{"arch": "transformer", "model": "CTC audio transcriber", "dataset": "short read English sentences (LibriTTS-R)", "train_examples": 26041, "gain_aug_db": 10, "time_shift_ms": 100, "n_mels": 64, "hop_length": 160, "input": "log_mel", "spec_augment": true, "win_length": 512, "tokenizer": "char", "vocab_size": 32, "norm": "rmsnorm", "norm_position": "pre", "hidden_act": "relu", "mlp_ratio": 6, "head_dim": 32, "fused_qkv": true, "bias": "none", "qk_norm": false, "parallel_block": false, "inner_norm": false, "moe": "soft", "num_experts": 8, "moe_every": 2, "expert_mlp_ratio": 0.5, "slots_per_expert": 2, "shared_expert": false, "subsampling": 2, "layers": 8, "width": 192, "positions": "sincos", "residual_init": "zero_last", "optimizer": "muon", "muon_scale": "match_rms_adamw", "learning_rate": 0.0051, "momentum": 0.95, "nesterov": true, "orthogonalizer": "newton_schulz_5", "adamw_lr_other_params": 0.0019, "max_steps": 15200, "batch_size": 256, "epochs": 149.4, "lr_schedule": "cosine_restarts", "final_lr_fraction": 0.01, "warmup_steps": 760, "weight_decay": 0.07, "adamw_weight_decay_other_params": 0.01}
Rows from block 5 of a small CTC audio transcriber, named by matrix and row number. Rows with one number within an expert belong to one neuron, the router's apart. Each number is 500 + 25 x the weight over its row's rms, rounded and kept within 0 to 999. All counts start at 0. Numbers have three digits each. After the name is the row's rms in percent of the matrix's.
Before each expert's rows are labels from the 100 clips, of 14848, where the router gives the expert most weight on average: "loudest" is the band of the loudest frequency at the time of the peak. Only what is clearly more common there than usual is listed. The data: short read English sentences (LibriTTS-R).
# router: slot weights (model.blocks.5.mlp.router.weight, 16x192, trained with AdamW), inputs 0-191
# up: expert up (model.blocks.5.mlp.up, 8x96x192), inputs 0-191
# down: expert down (model.blocks.5.mlp.down, 8x192x96, transposed), outputs 0-191

# expert 3
loudest: 250 to 500 Hz
router.6 090:530476464478525540512531526468493512495455479469528527506517491526517495481492522482424502493520492515458469460458534502474500500517544526468530502546520477511512480507501516520496495477495519539499495495525523526488501507526544502475500488462506489467477481492538501497494501494533504470518535470509506527531495555545541540495465525478542551517502534497512516524512542505522492516517483520514517464485461435475497503468482445469455486463493487490525506479496537479504556455475504497513531525490523511467483514527513490513486511506481474542530492491500490537531515514507530515
router.7 084:517484455503493544526527498490479495520517459441543537498519530513536486476498495471425505493542487553493469503509535470483489454518529530478497494551502469519477499480483469540502499499495511508495463490528521508511502528513493513492497492473483507450489507485508482497497529478521519502502497464501511524549505551544500511547497470474503534501485531483498582500544522537495528526493530534530552500523513518536528540485503507514516488468550496511489518511510545479510531459474504500473497508467518488474486517502512483485504520524490521520515508488459504519506470534470543488
up.0 099:490521512477558471484454461490518520516519512461547499477511492504520494500487512488506503483538530501488465518472521492496523520487508543513521470487527475507523558528463475516450541498506539516457500457487516523513523479510490471534500441491494522516514497492522481499487497487515497499488492487556476516498466528535506512516474531459521467485492475480504507533542490468495502517474475462553543533507487496561523479513481522531459479496531518511462508492475495503490514507517471547543523488505541533473535478549512529500536509521498492545514476513476527533482461500523473489
down.0 098:466491461506503529469532526500488483518492467524468480499478565522462530517509472487491503486475476501462476470514489494528467465510519510570465500509500472497441492471470479473512498507491519521505495492515479432524517525462501448502508543504492515479512537482444508525493485489500496523474470522534510511472523444510497496490488515512506507471491482506467475519512467511508490476494520538508458497506433512503475545480524452489531504486495526513509487534527500479516480509503473446496537522533445469514479472501497518553471499525493521446493468491515476526506521487489507503
up.1 092:527471490435505531481539459508478491480479462507512461552528501506498515448485517505515454509501551499493449477528525525509494497479475432500495523529507474540451500517485501512530484493488486515502480480481474497476472493462529481464494478508456511466540507483457545458515481506449527485481495557488498493476525493509456533450488504535496525519455500520473470488532488508494504553515524506508526455503507512503510485494497491530491504498511486504496494490459488546466504520485497476513500521526526476494479486515530506531494502486469532573517485475466512497490484486518513470
down.1 095:496503523534505475474488502508568498510544535527515547514492480505476527499483508517452525501526474486530550516507521478460495474502517548476489461505531468508519480506516478493513476505495536454520511499494556517514468519510472502502466510464546485516490493478549469514510527487504556533520480466517531512529491491460482497540502464474477473488475489512474523493523483461487493482458482505519455519485522455504464500476432518519487503513487506455556505526466477452533473513518524514549516498485451512515505495481520472492545511490501485493457477490508501516482488485507500499
up.2 104:501530520523486480526491480529538462540482518547488545508507507489505509572481545509524482482509502450568519540480498482528496506488463468514465499510497493480509493505517495505567511525488481513508501490507492496480507479511504500517516481488505566461488538469479519504539469497515488490474532466470537514495510491493471535484521531538485519481484507571525493498534460491500498522475507525478445526530477518544506513493488543503506467488511429498502509480488502502488455492521487499474491464491493497488458493503490470452505503485512475508476506536516498501512550439486510520
down.2 103:505514512500534502488518541512525500487532495485472484489510496471510487490505501497485461468452490483533538507471507511483482496479534515467511459560452515471489468496528518486522495465495490533507523512511484470519506458492492516487521504496525498540499532496455501488500536503522526464521469533488497488558476498513557511510516459500497484474516513454448518521463528495492493509525465455503492504479496559469500521489503487502517503530464529545519502534504560544508511507454493471509541542491491471491464485501447460513509450511502504512476460471527507501515520542546521535
up.3 108:514464458479532499499494497491540510520518482496503554487508529528455469509500518572527507546528532514495506491496492526512546545509462472513518472491490516526517492520518506466499468489526538496529516536551517495522466502503451484490532479520486501510453492492470496506443515523509501485544515483525502459559481516523506509505519510528495493468464565470497497488471495485557472510496492523477524525520485503515500466500514538530531559515535491492531462529510486537477511503474517504495503482504489483478479479526532508496473488478464551488473503540485487526494457475500535494
down.3 114:493475465501523490486511472428470472518476459501537544447508530492466472504516520479458498498526526527528539509495474535457514510475534489478546433490494503481468494501508480559483500486517532514522500518524520520474508488461454524490468515507481490475494466521493516503493478528498526475510522451500503486554483477488541487482472478524502511529490517535517505518489514483487458526467549492519505521474564487509535506513487477487502499511535538487491524482532488482526484522505535517496483505493448525550491547478496483488530518517486532500515511497486462473487516522545492522
up.4 108:477501578515503525463561462521536474515493497492545529540437499467473520498495524483501492492554516514540550515529505521466490508558499528517485520533522513473506450518475452533496505498474492506522441499483478473475520463504528490497488465525506527468528528515493523486486479513487538553555518545503453497470539505521470492489523472514498494496505492460495488506503488491474523469518543530525511493514523506513514488516486492547511448500498498489516456509508472507518514448542486499491538494524505517499508473488507513500488489511532512510495500468485522489507518507466478495
down.4 106:520511469531486534523509499467557534447520503527452464503492535489591528514485488558520514527473495505466506479480507460528526531495452481547508508472486503499500549502513555517486470479517502499491521528492488511503510508484469517479523525483447493456507480463460476479503472464505484478461471499490529457484521506506485463496518501511494502513488506494506497464474512498520531498483518478501554491509505464496484506504538481484477510514512494480460486460520485517468491532486481493476477451469520473510493515427509496515532485522483496494514526523476505505482459469511457493
up.5 105:476464477497508460496511507537501493523487503522448452502486520560478546490482504526477535517473525504486516507530517489499482561531475497490523442498499538504504515486494496477517491493527519478475459522526469535525514498482488497498490509545502492499476497486495521428548480460493525540471498526505502530514537496521538488475519472494479487496503521511527462528486500523516444528510463474492502487505503491472467502510533520486512486517515506514521517495462447518499490491509536533500479493477517478537443520487487469501495513522494555470479509507553529521465494446476543550
down.5 107:538535484506491504494486470571485484482477464492501519543475486514495502538526515512503495563505520504480517490496463469503535478512547503530530520463498504512519463513503481529488500485476494484502478492493502460466487487558495489543480468510504514496518499488483457540448512503510516488479491508484506474521516539501478536483516512525521501486535498474499496451511491456545538491506497535526463502487521508499502450484546479556526517546481524487534481500516535513542557498550476504474516495486476495478500502519496471546499503515538523533518502495503456515546453475494534540
up.6 095:512507505499477469522503476528480471546496473494492480478528485459504529458514481469483501488506516497515469512519493461533501515474510491478495450492496533507541485487510502537496523492501519478472528500504499495520506561559529483509534496523490484509566499470503512478494500489473525480518552521527514455510492497549488545475493522455534526468489474484475516523511498527518513478525420476508525503519482515492526530511523520498486497482518491497557535510500542504520468547521534502518479509504491514455507525551504479532482520552495482487496557521508478471487519485481523564
down.6 107:550515490522462537525484519490506512476506493515468506468526540451516485498488486499526504491485495482511521525457526472482490515509506543490544490516504510432490513545546520530549480498492510476524509494529508508483515438500503508487517538502495468502528516475518495478491518507517476559564466495462534541517477476480485526491523470527493492533486498460446473494526465483501480474504544529489529450527488503542463480550515501487514491496511446532511489468506441504499521487501508486483466520527508490495496491481517493483458535500493503486496433488467481476497502478506475492

# expert 2
loudest: 2000 to 4000 Hz; 4000 to 8000 Hz
router.4 114:547429497530494482478516466483494498483498502507517518536494531534470526542548489539516464563523460541465517528512518501518505501518478503509503492469480491503493482466439489440511438514482499518480476495523484529532506518509503545489502505519470478454482531476489491516483527503455494468530463496529498514524447536500505506508480465468483530486484468499529557458518451506532485508507477458449484580500535529517498509530489491513515517516495489471504535499497527483496486490482512529489487506491482493493486509495477472515516501504503533460490524487496482496507521520509519491
router.5 099:528441517481503517461517478485508501480493488516513450504497513472451498534475496550487502513521479493483515515485512519506517526483490547491541480467482493507523497441481478452503451478461484518484505485512497513506476512518483534498501499539516473507462532480460486503479536484454455445507495478514510503532425526527513503480482472470458516496494465498513514478439437524522486475532475491482447539444528548481521494540474470515526516496492488463514532498468518495479501504487523513488501507527491502487506494468486456470517515493509498487482504505494481506520553510493485496
up.0 098:469520461459466524453548458489470500532434523476512494478511499494501507525504545481476535535521528495525470492516460557455453512509473524496433524497522498493486483529495504526502475507491524491497507489508477501504548492497500472479517481492518445476465502464483509489500454518491495493533554487513559538502503544486500520502501531496539514477475527484521518473503483535501547523434503518512487492489535503540452475490477510482491503491484480509473449467508466458496537498509490505510499488499519478507501478489505470466497488475499491516537492516485508461483524482503537485
down.0 096:488524516516517485509504497497497492502491491547513482507485506521539496500476468489498434507484507482494505497460487506521501526499492507524494472444457482444496540542502442476543514496482477487531477468501478508503494478486502520433487544529469451529531451525519475474492508513517536520482488490502507502446537438504498459502501495520511506560565513526494466498474490450489498514502524506520487419538529467520493526492450528475524512466501504484508526517504508500501500510495491531499497544492515493510522548533545503472500513504475517483461497531505513498500499521494499519
up.1 103:516518456505444480461482512537502528505461480501547533504528481502491469498515498505492442552532498499487531490524486536518479500510497525510520496434499502528460539504507482491487499541529506544492504487515499536481491510505518498498511486518508489465481508511504505492517490502445491583501523514484513447525524501502542501493517487491507462471513539489502479491448474482454464518512480480502496541505497502457497498515508491463494503514484453498522488472484475526524486495492503511522506529431521518477583507477490492482481494538514552484471472475537526493501519505544504479
down.1 099:526496535493511506480528508522480499494481555488457488541517505476481500514513510498484514489516502525508526517522528573522453506457509470503469498507521495470536458493495523542494487464490491496498498526487496532490516492515481466486457476507484487438533475474514492462522529509484533443519522479469464516495492471532494500486524487502517490520426465554498441468498508510476526482499488528490467499475502522511489521473525499505527480452521499478486486507513512481464488481516500543460470523540486504503471562486498479472511516497499521475499528473493502460498472461507429473
up.2 099:503485490518507507497513547537479520522470513516490522517503569469546468517476494473471491484464475500500464537507527459516535525512505497543508508510504488489531498538538493510472496467488521519462531495489538489516512521489503486522490480470533494487459451499481539490478496455526464528503497520457501419516510471494493492481503515517471489495527424535495542482471456539488529489504523525495479521504526497500500509514496456526478495477515477550485481499488502466462519530508476520500476494486497525514492462552492496529488492482517448474507539531454497509502460508488524529
down.2 100:525498505531455467486448550466485494492529493454485493470489478469440495509514505493476496494489565499523504514536463548492518478499441490470477467485497532522503510516496498533476522493483504555544473507506516543472532456510509449497452496455474487477515488533481494533532583542493499491447493476501474494501511472533508501480521476512509523464506530500495486488528537477534487471523501517470476461508509509511472498498507479459466484456499532499503505499498503508493489518496497508501477492461506510512499542492498504506488522529490517500472509518503492533538550537496461492
up.3 100:518492479516480514509498471533518525541495564472482469536469478500540510496501476489514499498484447517524496504496455496498480526493468508523517490508532511519501519470476469500533476518481524451506469501497510554510527487492519535524537501431492503494483516556468495490490464500556493508443485492536471513481503469513482485493489512501482517520486574514476474478455519502485461545485539513489543450445492491471489480497524515544492472470536483500491456533493517505496458465499533486525509513510532509499534515516523511492492484531496508487476490463524526500536504503469487528
down.3 090:490544512514445484522477558497472489497487520508519488495473474507492472536464541475485487481488501489456499501466505485502489476506488483541525559462469508513522491486564480500464500470516521456551502517514475479505501501492532488501507475551540490470473465402510478533509497499481488538462506519496495494505505486478525505505495499503474483454524484491490499514536526501533561489514452560490487530495502505493502518514496482464470506515520525494507522478523489469498462505499481525469463501491488483448488481507529501469520472487481477543494555520487510499464477514522527516
up.4 100:542515495506550484539486459452476543485507519469546518492523515507482487488478502498516532521482480485501532517480533465490572516499544472508524466472483523503497487481495535517501452486489489494476517493496475492497539477523500531499488491518489520487545490498510495528507503509460478515464551538516515482507549502498506498474466499510534488530464465529509525488514511512452494544514518491491487527491518479505483502523505512491472473503552522504514504474535470496513537556511552499490546512470514499474464520501530532463479575491521452471472498500467438510507477510493491506
down.4 097:516505516482507462483482543467493474503485477530509445531496461535565552535529503470492489521472496509474502526500544493514493535455498498458564484488478513532544484514511459489478509518503507495490529520493490497510544532489515482496504525489564489532468479479530509471479446453490499501503503467526505534512518548496483491506498496467500483506493491492477477517484445527511477504483501485477552531454484477518510540493551515530510490473494487484504520516494542488513517497475490487481537477501508545515474486497519525481547460522504541534527475465488529529504520497511510530
up.5 099:537520504496535472453473521501524538494511461520489497458528505505525513484476508454490512489490522513512539533498487525493513456554486498458512515539483476516518472494493514490491470498511479516520555499515516468516467506518475461497503509497461442506483518479510549547513511534498464469482491527505483468505518467508527506486467505512506493502508466502508541480537485493497474502491442508470485533527469447465509525524525552504438524516496510540515477515516486500549543517513527491487471467469495497508498494538500526508487559495470550464550493524487525516514465489495494510
down.5 100:514526493544443482519497504481476538482506488489548532554481490524492498488440532510497460515496481508450474498502494514474516512496519495532511466495494501523511503461481521549542522549513492515510497499490547517528512496463511514492504496478486495498493526521507477484514463457518500526515554489510465502494470500479537492524520481505492462514495491507464458552469499467468524495504507507490491474473551507471509487496503507507551506498543488511470465460539495553510492530523454495519486484586468513536507491478477516512418482491512488498515516474473502528523485504507492504
up.6 108:470551522519483516531528492502489496513521477519472493503494499487518484504522484466500510486503490513484488528502513514421492474511502481495498473492500530500511464530491516518529537511503505542496495501485519502505450467478482493554482497540511512489498475508464473504490478536492487512495507489453451467473488477501492487585478501515488515495526488478484491523530501491501490543492513525490539486546513471493487478453510511524456530454453471458469535489505528535512489522498550536511500471486467464489452487508530520529497505495513467445484529464546486521475457453519542479
down.6 113:537493491533492512504491460513493498472478536460503507492506473513489494460546451503483534550507547506465530494497485460488515522470540496513473513527477548524526511505516503497506529498464496432536461546521512486439499530530556494496486497508495513502502501513504494507473491487486486517504491503472527476473498513505452476499509488501498495506492500437509485490495491478453478538528527458548469501520536474448515502538527519470521483465474466538518483526550496477540504463503521501500531482522477488503457455511510510519515509488499520503507519529480534493475510500538541453

# expert 7
loudest: 250 to 500 Hz
router.14 091:528439469495515530510491492494536508489461518484513494482491498476521521490464510519473453495502473491477483469457528487493523477511482496522527510470511469521515469466491487519493464410448521508502528510525511488485509487514451519447510496475479555507500505528538505506497468495512507479506560502550499520520496554554510505446501496471497531546488534506511513488498478455490493512500460484532500527490503466516476467506451476478481525504515444470499492520492499469500506518480496483517505505520538517447461493493517519496510500506482442467528449500495494515518495520477484497
router.15 089:535440451489475549501491508509522487516504515469512498495495528485538500511438487518468463482492504505509505526476513472495541482522457537504482487480459468548480477465498496491483475435462531490494484510497493502504518495522465534465549506504474564488481492545542513492515502480519524494509512477537499520498496515537506492464496473448529543535472548500534551469535463488501510504496497495554488549508530497523492476484494506490512508492549478466494506538497515463481525501474513503515486495507546496487496506471498486503503498506479482448520470491492513541492502518451511482
up.0 105:531522497505508540529459463462547462499481522522495506503496493472477487535540492474517516521506505492539507451541525529484503476513439481470475559557477490504482466482453482484492498472492490487496525494486493480523478486499525530505547501482460506512505531499526489520534446461483526514546490472472534491494511502467483497457477483538485500540507478494497537521469516509489520520478548491483569513490454524524498542492500526518505469525479480477483504501495528500525495502487531517486473500505526518491482482497522540520502502491512526502473472531465459526528503554525471533
down.0 105:543515523531460477530521523514472521473502459484501506466519509516503512513492501452521509514488486490531496478474517489509502502484467524493490482512495468479468497496517494510518493506485459493486556526464500495481500479517495454514495496529487482491487512472501498541521481484478448502502460546479529483494512454510479445532527531510534517522485469504484546478541510530494536471530434477479472516523517505503462528485527516511476512524483505478491456480489490526486478536503525519481511527500505488473589461473556461480519504443506522471526452517468481503488522513503515455
up.1 096:534492446499470481502425515499451532477471501466473488518516495475528525475522468491529532498509495508484442514479545459494494467506505534542502494495492502463504507490526492553486522517490512523531505500500518494526478453465494487554466551540538525487477466496510466530495560502518473534493497519521487521480535500486527480451518515473517562465508510545493505469531533506459493508514515500480486468510467458526475504476490504493496497527447488494499476526536466512532493505485477480534501497478505528488514473489503506502489508491516526516526525502481520496527478503484443504
down.1 089:506510545527485517480495525480517540492481496516471483488500509510500525519454534470499518534520487492518495495468420544472484536520490495505448484522482529479520536442495484502523473508544486486491479483516503504528487527505540554471494469458478468486489528519477522502471509483483520467472523448441452481516492479468504505518503517526503474514502528476507486521493517488499462471469484510517515512510509506478500499474520484495500465466476521514481541505494451521508474558525487516467465557473539489497507548489440508519518506492472531518479487506525508484471510469528539502
up.2 094:467526495485551521509510492509501514521513520458500500509529493468488498521533485511477500513483481536476500489504471519502478495525495444511530495446526490497473496516487468462536527479493490488528487499561519504475452456530508475549501515481536492493506478495498511464488508545510461514513505509572532498501491489536518522520472522497484508500522517508505469520471490483461545480450526484491512514493514550457536523456488503468531495523515498487494493514489426494433502464564515508492512496522489495524507464490519514521543534497546544505477510494486538518513506508505526541
down.2 095:474453477460508470477447534482511481460514478475458503512496551528510486458506485543496471488496517510515467508477458436518482520514472483511462525492482499513517497480503547493473500463500471506497521482471502500526509489533480492479492443515516514521544494530501513522478524486477491467435463499488476505483481501530480488483514480513480494466489487488511488517528466502505503483500459532495448497532451502507482464528522512499496572522452509483494486500496576496500542492461505520510501479501477508538489506450475465522483523494515515510538497509502464538524491514542472501
up.3 096:525485520506527526523494465526458521552506496480496533521495491518477493449528494513487497482522510513489456538539492523516534510500515519492512448538496482499527508496464490479508475517478488481517515497523495523520527488517474480553515498466501465502510539467521474504515495503504484485485446514523493510509485508538434479459543511574504525485509539507473518504468526477519529513532481474477505533517530482514523497475466477473502486486477546522514421515518521474496488532516551510509493503484524484562548553479508475513509484478535534504478498524516498517483495462523524501
down.3 090:484517549470499516488516493495520478529512502496520461508481482498543482558457502491521495454484496500511515500526472510513446514512476491511488478509480539496499500502518528499546530537488513515516513522473496510466466565459512510464498550510506491487456530523510547496525451490511497521545526520519465532513504536499499515500464464477511451515458483521462470541497485507497459478497547557517498475477546503467488501549521481510506490471506471472454520499468511464533499475510487499525533486480512469448512496515535532465513497506512485510494527475518503470544507503481516528
up.4 089:441507473505509499532505471515507495457509492525436473489507480476531552518502534513493515521480517495499490485501469504491509540479524503515453518503524488553487464489499497516480496466555486476476477493517531467511510471507528499482510494553500483485461531492521496494511456482514499496485492465498558454489530525489485485501464519456485477515455503517459533471528490465482508536518491499472528491484534492485511517473510496504500511467504511474498511571511491478486498513502478487534520502483493508545487488450513532484524411500518502503503532558546506478470508469509496456
down.4 088:528500513504506568515479509482469514495535500476524496494490514527515462486493516512473482473507498508471520548503510513508531467497506538453490487545471497535490471493552514546511545510529467474465489487554476507533488488496516507514515523493500506499533480514463506500504485533512489520548528505518429505443457498488526519503530488457494480519474502528538512493494498484497485529516486550499487521503484510440483505531491509465481496525548467543471512478442486533476518495530499472449517486450453516516511509496493519514526481534511537503459498508472503522514507537505494465
up.5 103:502496531497487477511491505468506538459504503546462484484494486503486480479499494487488465487492470505475528505494476537450505488523487464496503530547500501486525527506518511521498516509472510490521472556468527517500505480510496481536484523466513496467493536552445514490460528468443495528532454426497469511506479535538533493536512488520510507484523476459505513491488502493510524479483529510511492523515498553490513513511523530468518554502468482513509418551479501481495538505469472503494480534470532517503476468476495472516498489518501500489515466552465545472521490509511521513
down.5 108:485543517503492520502491542502465477464493510462553523530554520531485509508507534462510491508524502512500488510531500563471506498509512487490468505505494494505475496520469515499528488483466440517537523516546466520506475533471531511464548517520501474486539501487535520501506505479509543487527533474473483503476476463486488515497484499437480535481472530553515508510459487508487466523518538555503528516495518491491491475473503465522486449485462468506481527474504543456467497484520529506444483509541489525507486515524525524465519477533486513510504503462511469515520526527500512514
up.6 100:518502542526511497537526477496484500470488537529499487501530503501461512527501546505504457523468518525446521503530513520495514494523501493520487521517499480498480515515477542490475532532551508501461499471490516518508447491471451471452527499505528469510523467546484506454512486550508483510521558461453466550528470500475471487537502499546503467523471545445533486497508475483484490504549526526524494508456488455471527503505504505510507494539483512492493492506446484535513494498497506505489480513526514505483517524532509456494459506512500483511529467498480481441483481500516496512
down.6 099:485461504499530467480521496506539501482511511501479521473478535495513513498532502496456541454487457478543499497508514546460463465496489510523523533522539506475464510500499518503473498428500504476489517522453498464466495478528483491523459479527562491477495521487542479517456555463502532451490545499520518527478503490493521504496497496518469454477527532531471512526482459492500537458479441496505488543524461498497493482495508501507494531520503460539549498490513494510528500465485508487477494495484496455507530479486514492541498502495520521522496494530529523531487491500522467531

# expert 6
loudest: 500 to 1000 Hz
router.12 105:510479450488470487493506487512492464537482490494527551513496502483486484464500500492503459519528485522501497464522499461488486479489480506486469484508467496531460496468474455481513485468501536483494467465477543490497519510469476454472486484507488531486473516516470469489504543504480563529494468463510500494524497496508487449484464467470459515464476471482521543511526523529469508526511536514493514518554504576550500524530505558512532493486514489478495549510486513481483502504517477470487481481495482467519500551526452491497485527512475509483512508512461488494508451509464532488
router.13 134:487466470511482495486483483501508493538478459469567516495497448482438515508508516508500508544528490514494513480503495478523459514514497500525472462522507509551480494485498489493482504470459538515482476495506522473468498487496515496423487466492470492469448492552510522499487506505499589500512499447492494528462460518504513470482462518449490507513504470479536529503485495477495498520470508489518538510477476521490514528537478515483487460527490501491507554498491526481503513500465504530524474472488490476487488468529451522497485541482479489498522499528483470479501496534467538458
up.0 101:514498509502493513534517483504496503493497521489444569505513448523474466494478477508495532517508469523464529508543489522525474505540493486494456488487518510450503463521465461492506485488472525517508512532486517523526486513564497482518504471502467530504497499559489538465562503493524516503478522509475521470469525512451460502496509518531470483504529497513522485468528486519505497498475450520502530548554524479455508513518491536492477440478513501456491518473516518490543491520453488479508499490500517482486499521484504540547516517505484541490463484521490521506535493502495534530
down.0 101:485532476530475480509506470476509512532487466506491530479500484543518514513527502470503550491492461479521487490483503504493512567511494482533538477478490479515469480483497450534479505504558501481467558522479521457532522508487511541537470470483462480523495482497545512518500517478518481538523523470477547496529499516529498501459505452489480505482490496498521509511466502441529543517503505466493511494492521472485503464478487529503452529466512478553493491462528514469485503514510471459464479520424446491488539529484476488524475507505499504528511483504485505529503477486520505489
up.1 091:453520535507464480536495513500513523498430518511509495516487513461524568454506511458500504500499500539503437526480516521475478514450492510513483500506528467503508496500521524502495516532515482472553543501509523529487486489482486474494557498510530525474446502498507519495512514567523507472532518466512494507529497506540443515472458516482513555491494538536509553489539487507506490506477502510493528465493522504452510508491539483533452535506507489493515481488497470524497502545510512514540496504501507498479533487500516525512495506535518516491497527491492435544499473473489487496
down.1 093:482507470469494498431539527469465449523487516498477497475494466564534457472522521524509525510488503431490507482520495517510523482522493509490510519566453468463502518503431469468492518504544506519521472513533447482506474516525480538495484497487441459509540498454505506484480499478491521510503481489491469505474518462475501463513549517494531460480465524487484462468529507491498491482464487504524497493478532505489480544517473473505546503459475477531500501505495496467477474510478498478517497537516528488503512488509501511480521476498480499453494497495495514503495504493515506459
up.2 108:508492495504494484471530476481488553492496471523496544476465541540503492495507516461501523536483490541513532509535495515466500499504518517480487551472569488462534487485510518486531530475513538494496488490528507520499486488499497499497555469444499497519520458488524520495516469516510515525495469519458530464468518501479558492528554491519513486512474546487466520505485513498527447555498476523485477480510512460488531502524488503533490499478525540503495524529523535492458503565495527485486516483463482495553467510527496502493522462529477516503467485480499495508529466468522518511
down.2 104:496472499469531469503498510494465506440506511540520493481498548536479505484487521485519491526508459482522517499515542487488498526483527499483549512540527505445474493533487455519493525487496549451477468492461476534523552473511512522524498496498471513562523485465483488506511501518463525515477472491511456544472543442527515533469518506511493515513523487507516485491531496460500545536523498509484544471520490496497481509526532502522499530479490474477469507472539459490529517454524538496485465506502499492532496497466510491507500482525482495545523543483488482489521499459461529499
up.3 096:468476523511522501531499485531559479430539487527515556457500474485561486476489503494523516522504515486505496495503509467498555473490517530513467498504487503446537489498503546468488524469472490466496495500517483516513502481510482483486476473464515474515523461504528475466503502486508497501499499496545479511512510450470529505529499483538486518462501485497482512475502498511492476466540492510518474523475496498495497526518439514508523501501489537488488549445490489480508478494473478474546491504503549497483511491527491482500512517426426474476492540497499526520469524488502536458
down.3 098:575521540512542510505485503488467504513482518506487453522494478486504461486516490473483504515531506521514547507480491500492482545522506524488500511490532482539532540506480521516474505460479487522472491520494518479492508484462493508499526509499518461519520453481494491526503487430535499519519466526461501547493460522509448524480503431486486537516448509480533487493553534517479513480508490471529511540477507480504449483517483521493535499535467481468469475480494508501439505497512510522516496516556515502474505487534449477497483522516508503496520478474485517519526483492503478554
up.4 104:528511522512470494524524473523488477461514513458501495493516476540526498490468497514488530499497488539519500512515544540485491448560491491461516539488495545490477486502481504474516472528486512494516480500467501489526481481495522500496470520521499531558504456488521542482498557492493528539535484525499517488459477486513551522483535492509463477512479530479512504520516503536512514530478527471515528495514450489514453489545475538479507504469513539483501491543523488481516472470509548535453490472465472499538464452547505477477502470465515530536492499482461498481494495492481499522
down.4 101:511486500524521498492516468533464495489519512490511469495467505512473526529515570491480504511470508536514490489530484466494498451486517526495449529459499506523513501512487497515474503495468487522526505510444500549471489456493536513508494549512487525495462483472520504459464518541504504470487526480483493519458499501496471496511492559465530523483486517436507499476454513460531486490520492475433487510513503463512492516513500493510543561527469500472515476462457508506516547484475517507515510474493521528520470518467503553461553520503480494502515489502529510518502502524519541476
up.5 099:471468513502531498510516491515547522489507510495510526492469502492521511526459529549523513491520535507506544551467486499501494507492481513457496477536543537520532482497495472486528430507458504510500515484520520493518481504459491505453488481520517545490494484465482547491509493470513537490512479469509522500526505492548489513477519510510502489481501487537461495518483485470475511477457545502507506506516475481517530473513498511431508472505515513499530512464469505471512489432547524495492517450541524497548482518490505533526516478523447476531505524452509512531549471526492519489
down.5 108:518535520474484482506534534510511512492503484496453514526517496485498511439498517467502485524467506513518550509453505511513460511473488507459526502536490520502522525468496531469500517517531441496509489486495519510466438493457477492513504483493491484462501506512525450533509483430512503553479468528512490507532478511498507443546496501511494496490479526512480486511501537548438520480509512518505498497491480503533531506523481575525448505501474496466472522504511500541447489527504511523532478528473531468476503494503483504488478488513544474472530506487492490470512494509503464460
up.6 096:474483544546536503513493495533481485519481497457488474526494449471530495500493474489533526506466520482497496532481533496543556511514491537496519482478467474516442488508505545504532473504492490507497537484487502484476495502494488489511476522480462506523480461491500491474522496466483502548481518506507515516529461502502426498532512522486501490525474504551468513500475550504484525457461521491539488474530496493492491516520463456455512532541494498504484464487453518493525515501506499521476507525458490544522471513473493505528514490482490484555514506485496520545541443500534482539
down.6 102:496488493487483493498525472473494458511472510528473525544505505502506526483461521493520493524538478475479509485516500531512505496505505492475473522492527508548538499487476503472487517505526486480496490511449525486520518451536519460530499467544516490500505492515479487489486487474530509465526520513531515496509507520509558500502493526477506518495470509483467541537539514493486504528529515531499531487478534474566490471480527544521492547516533533477517510448542490524523557441552493500523467508464486521496508526505525486459510470491553510485530543490531472460497485548518524477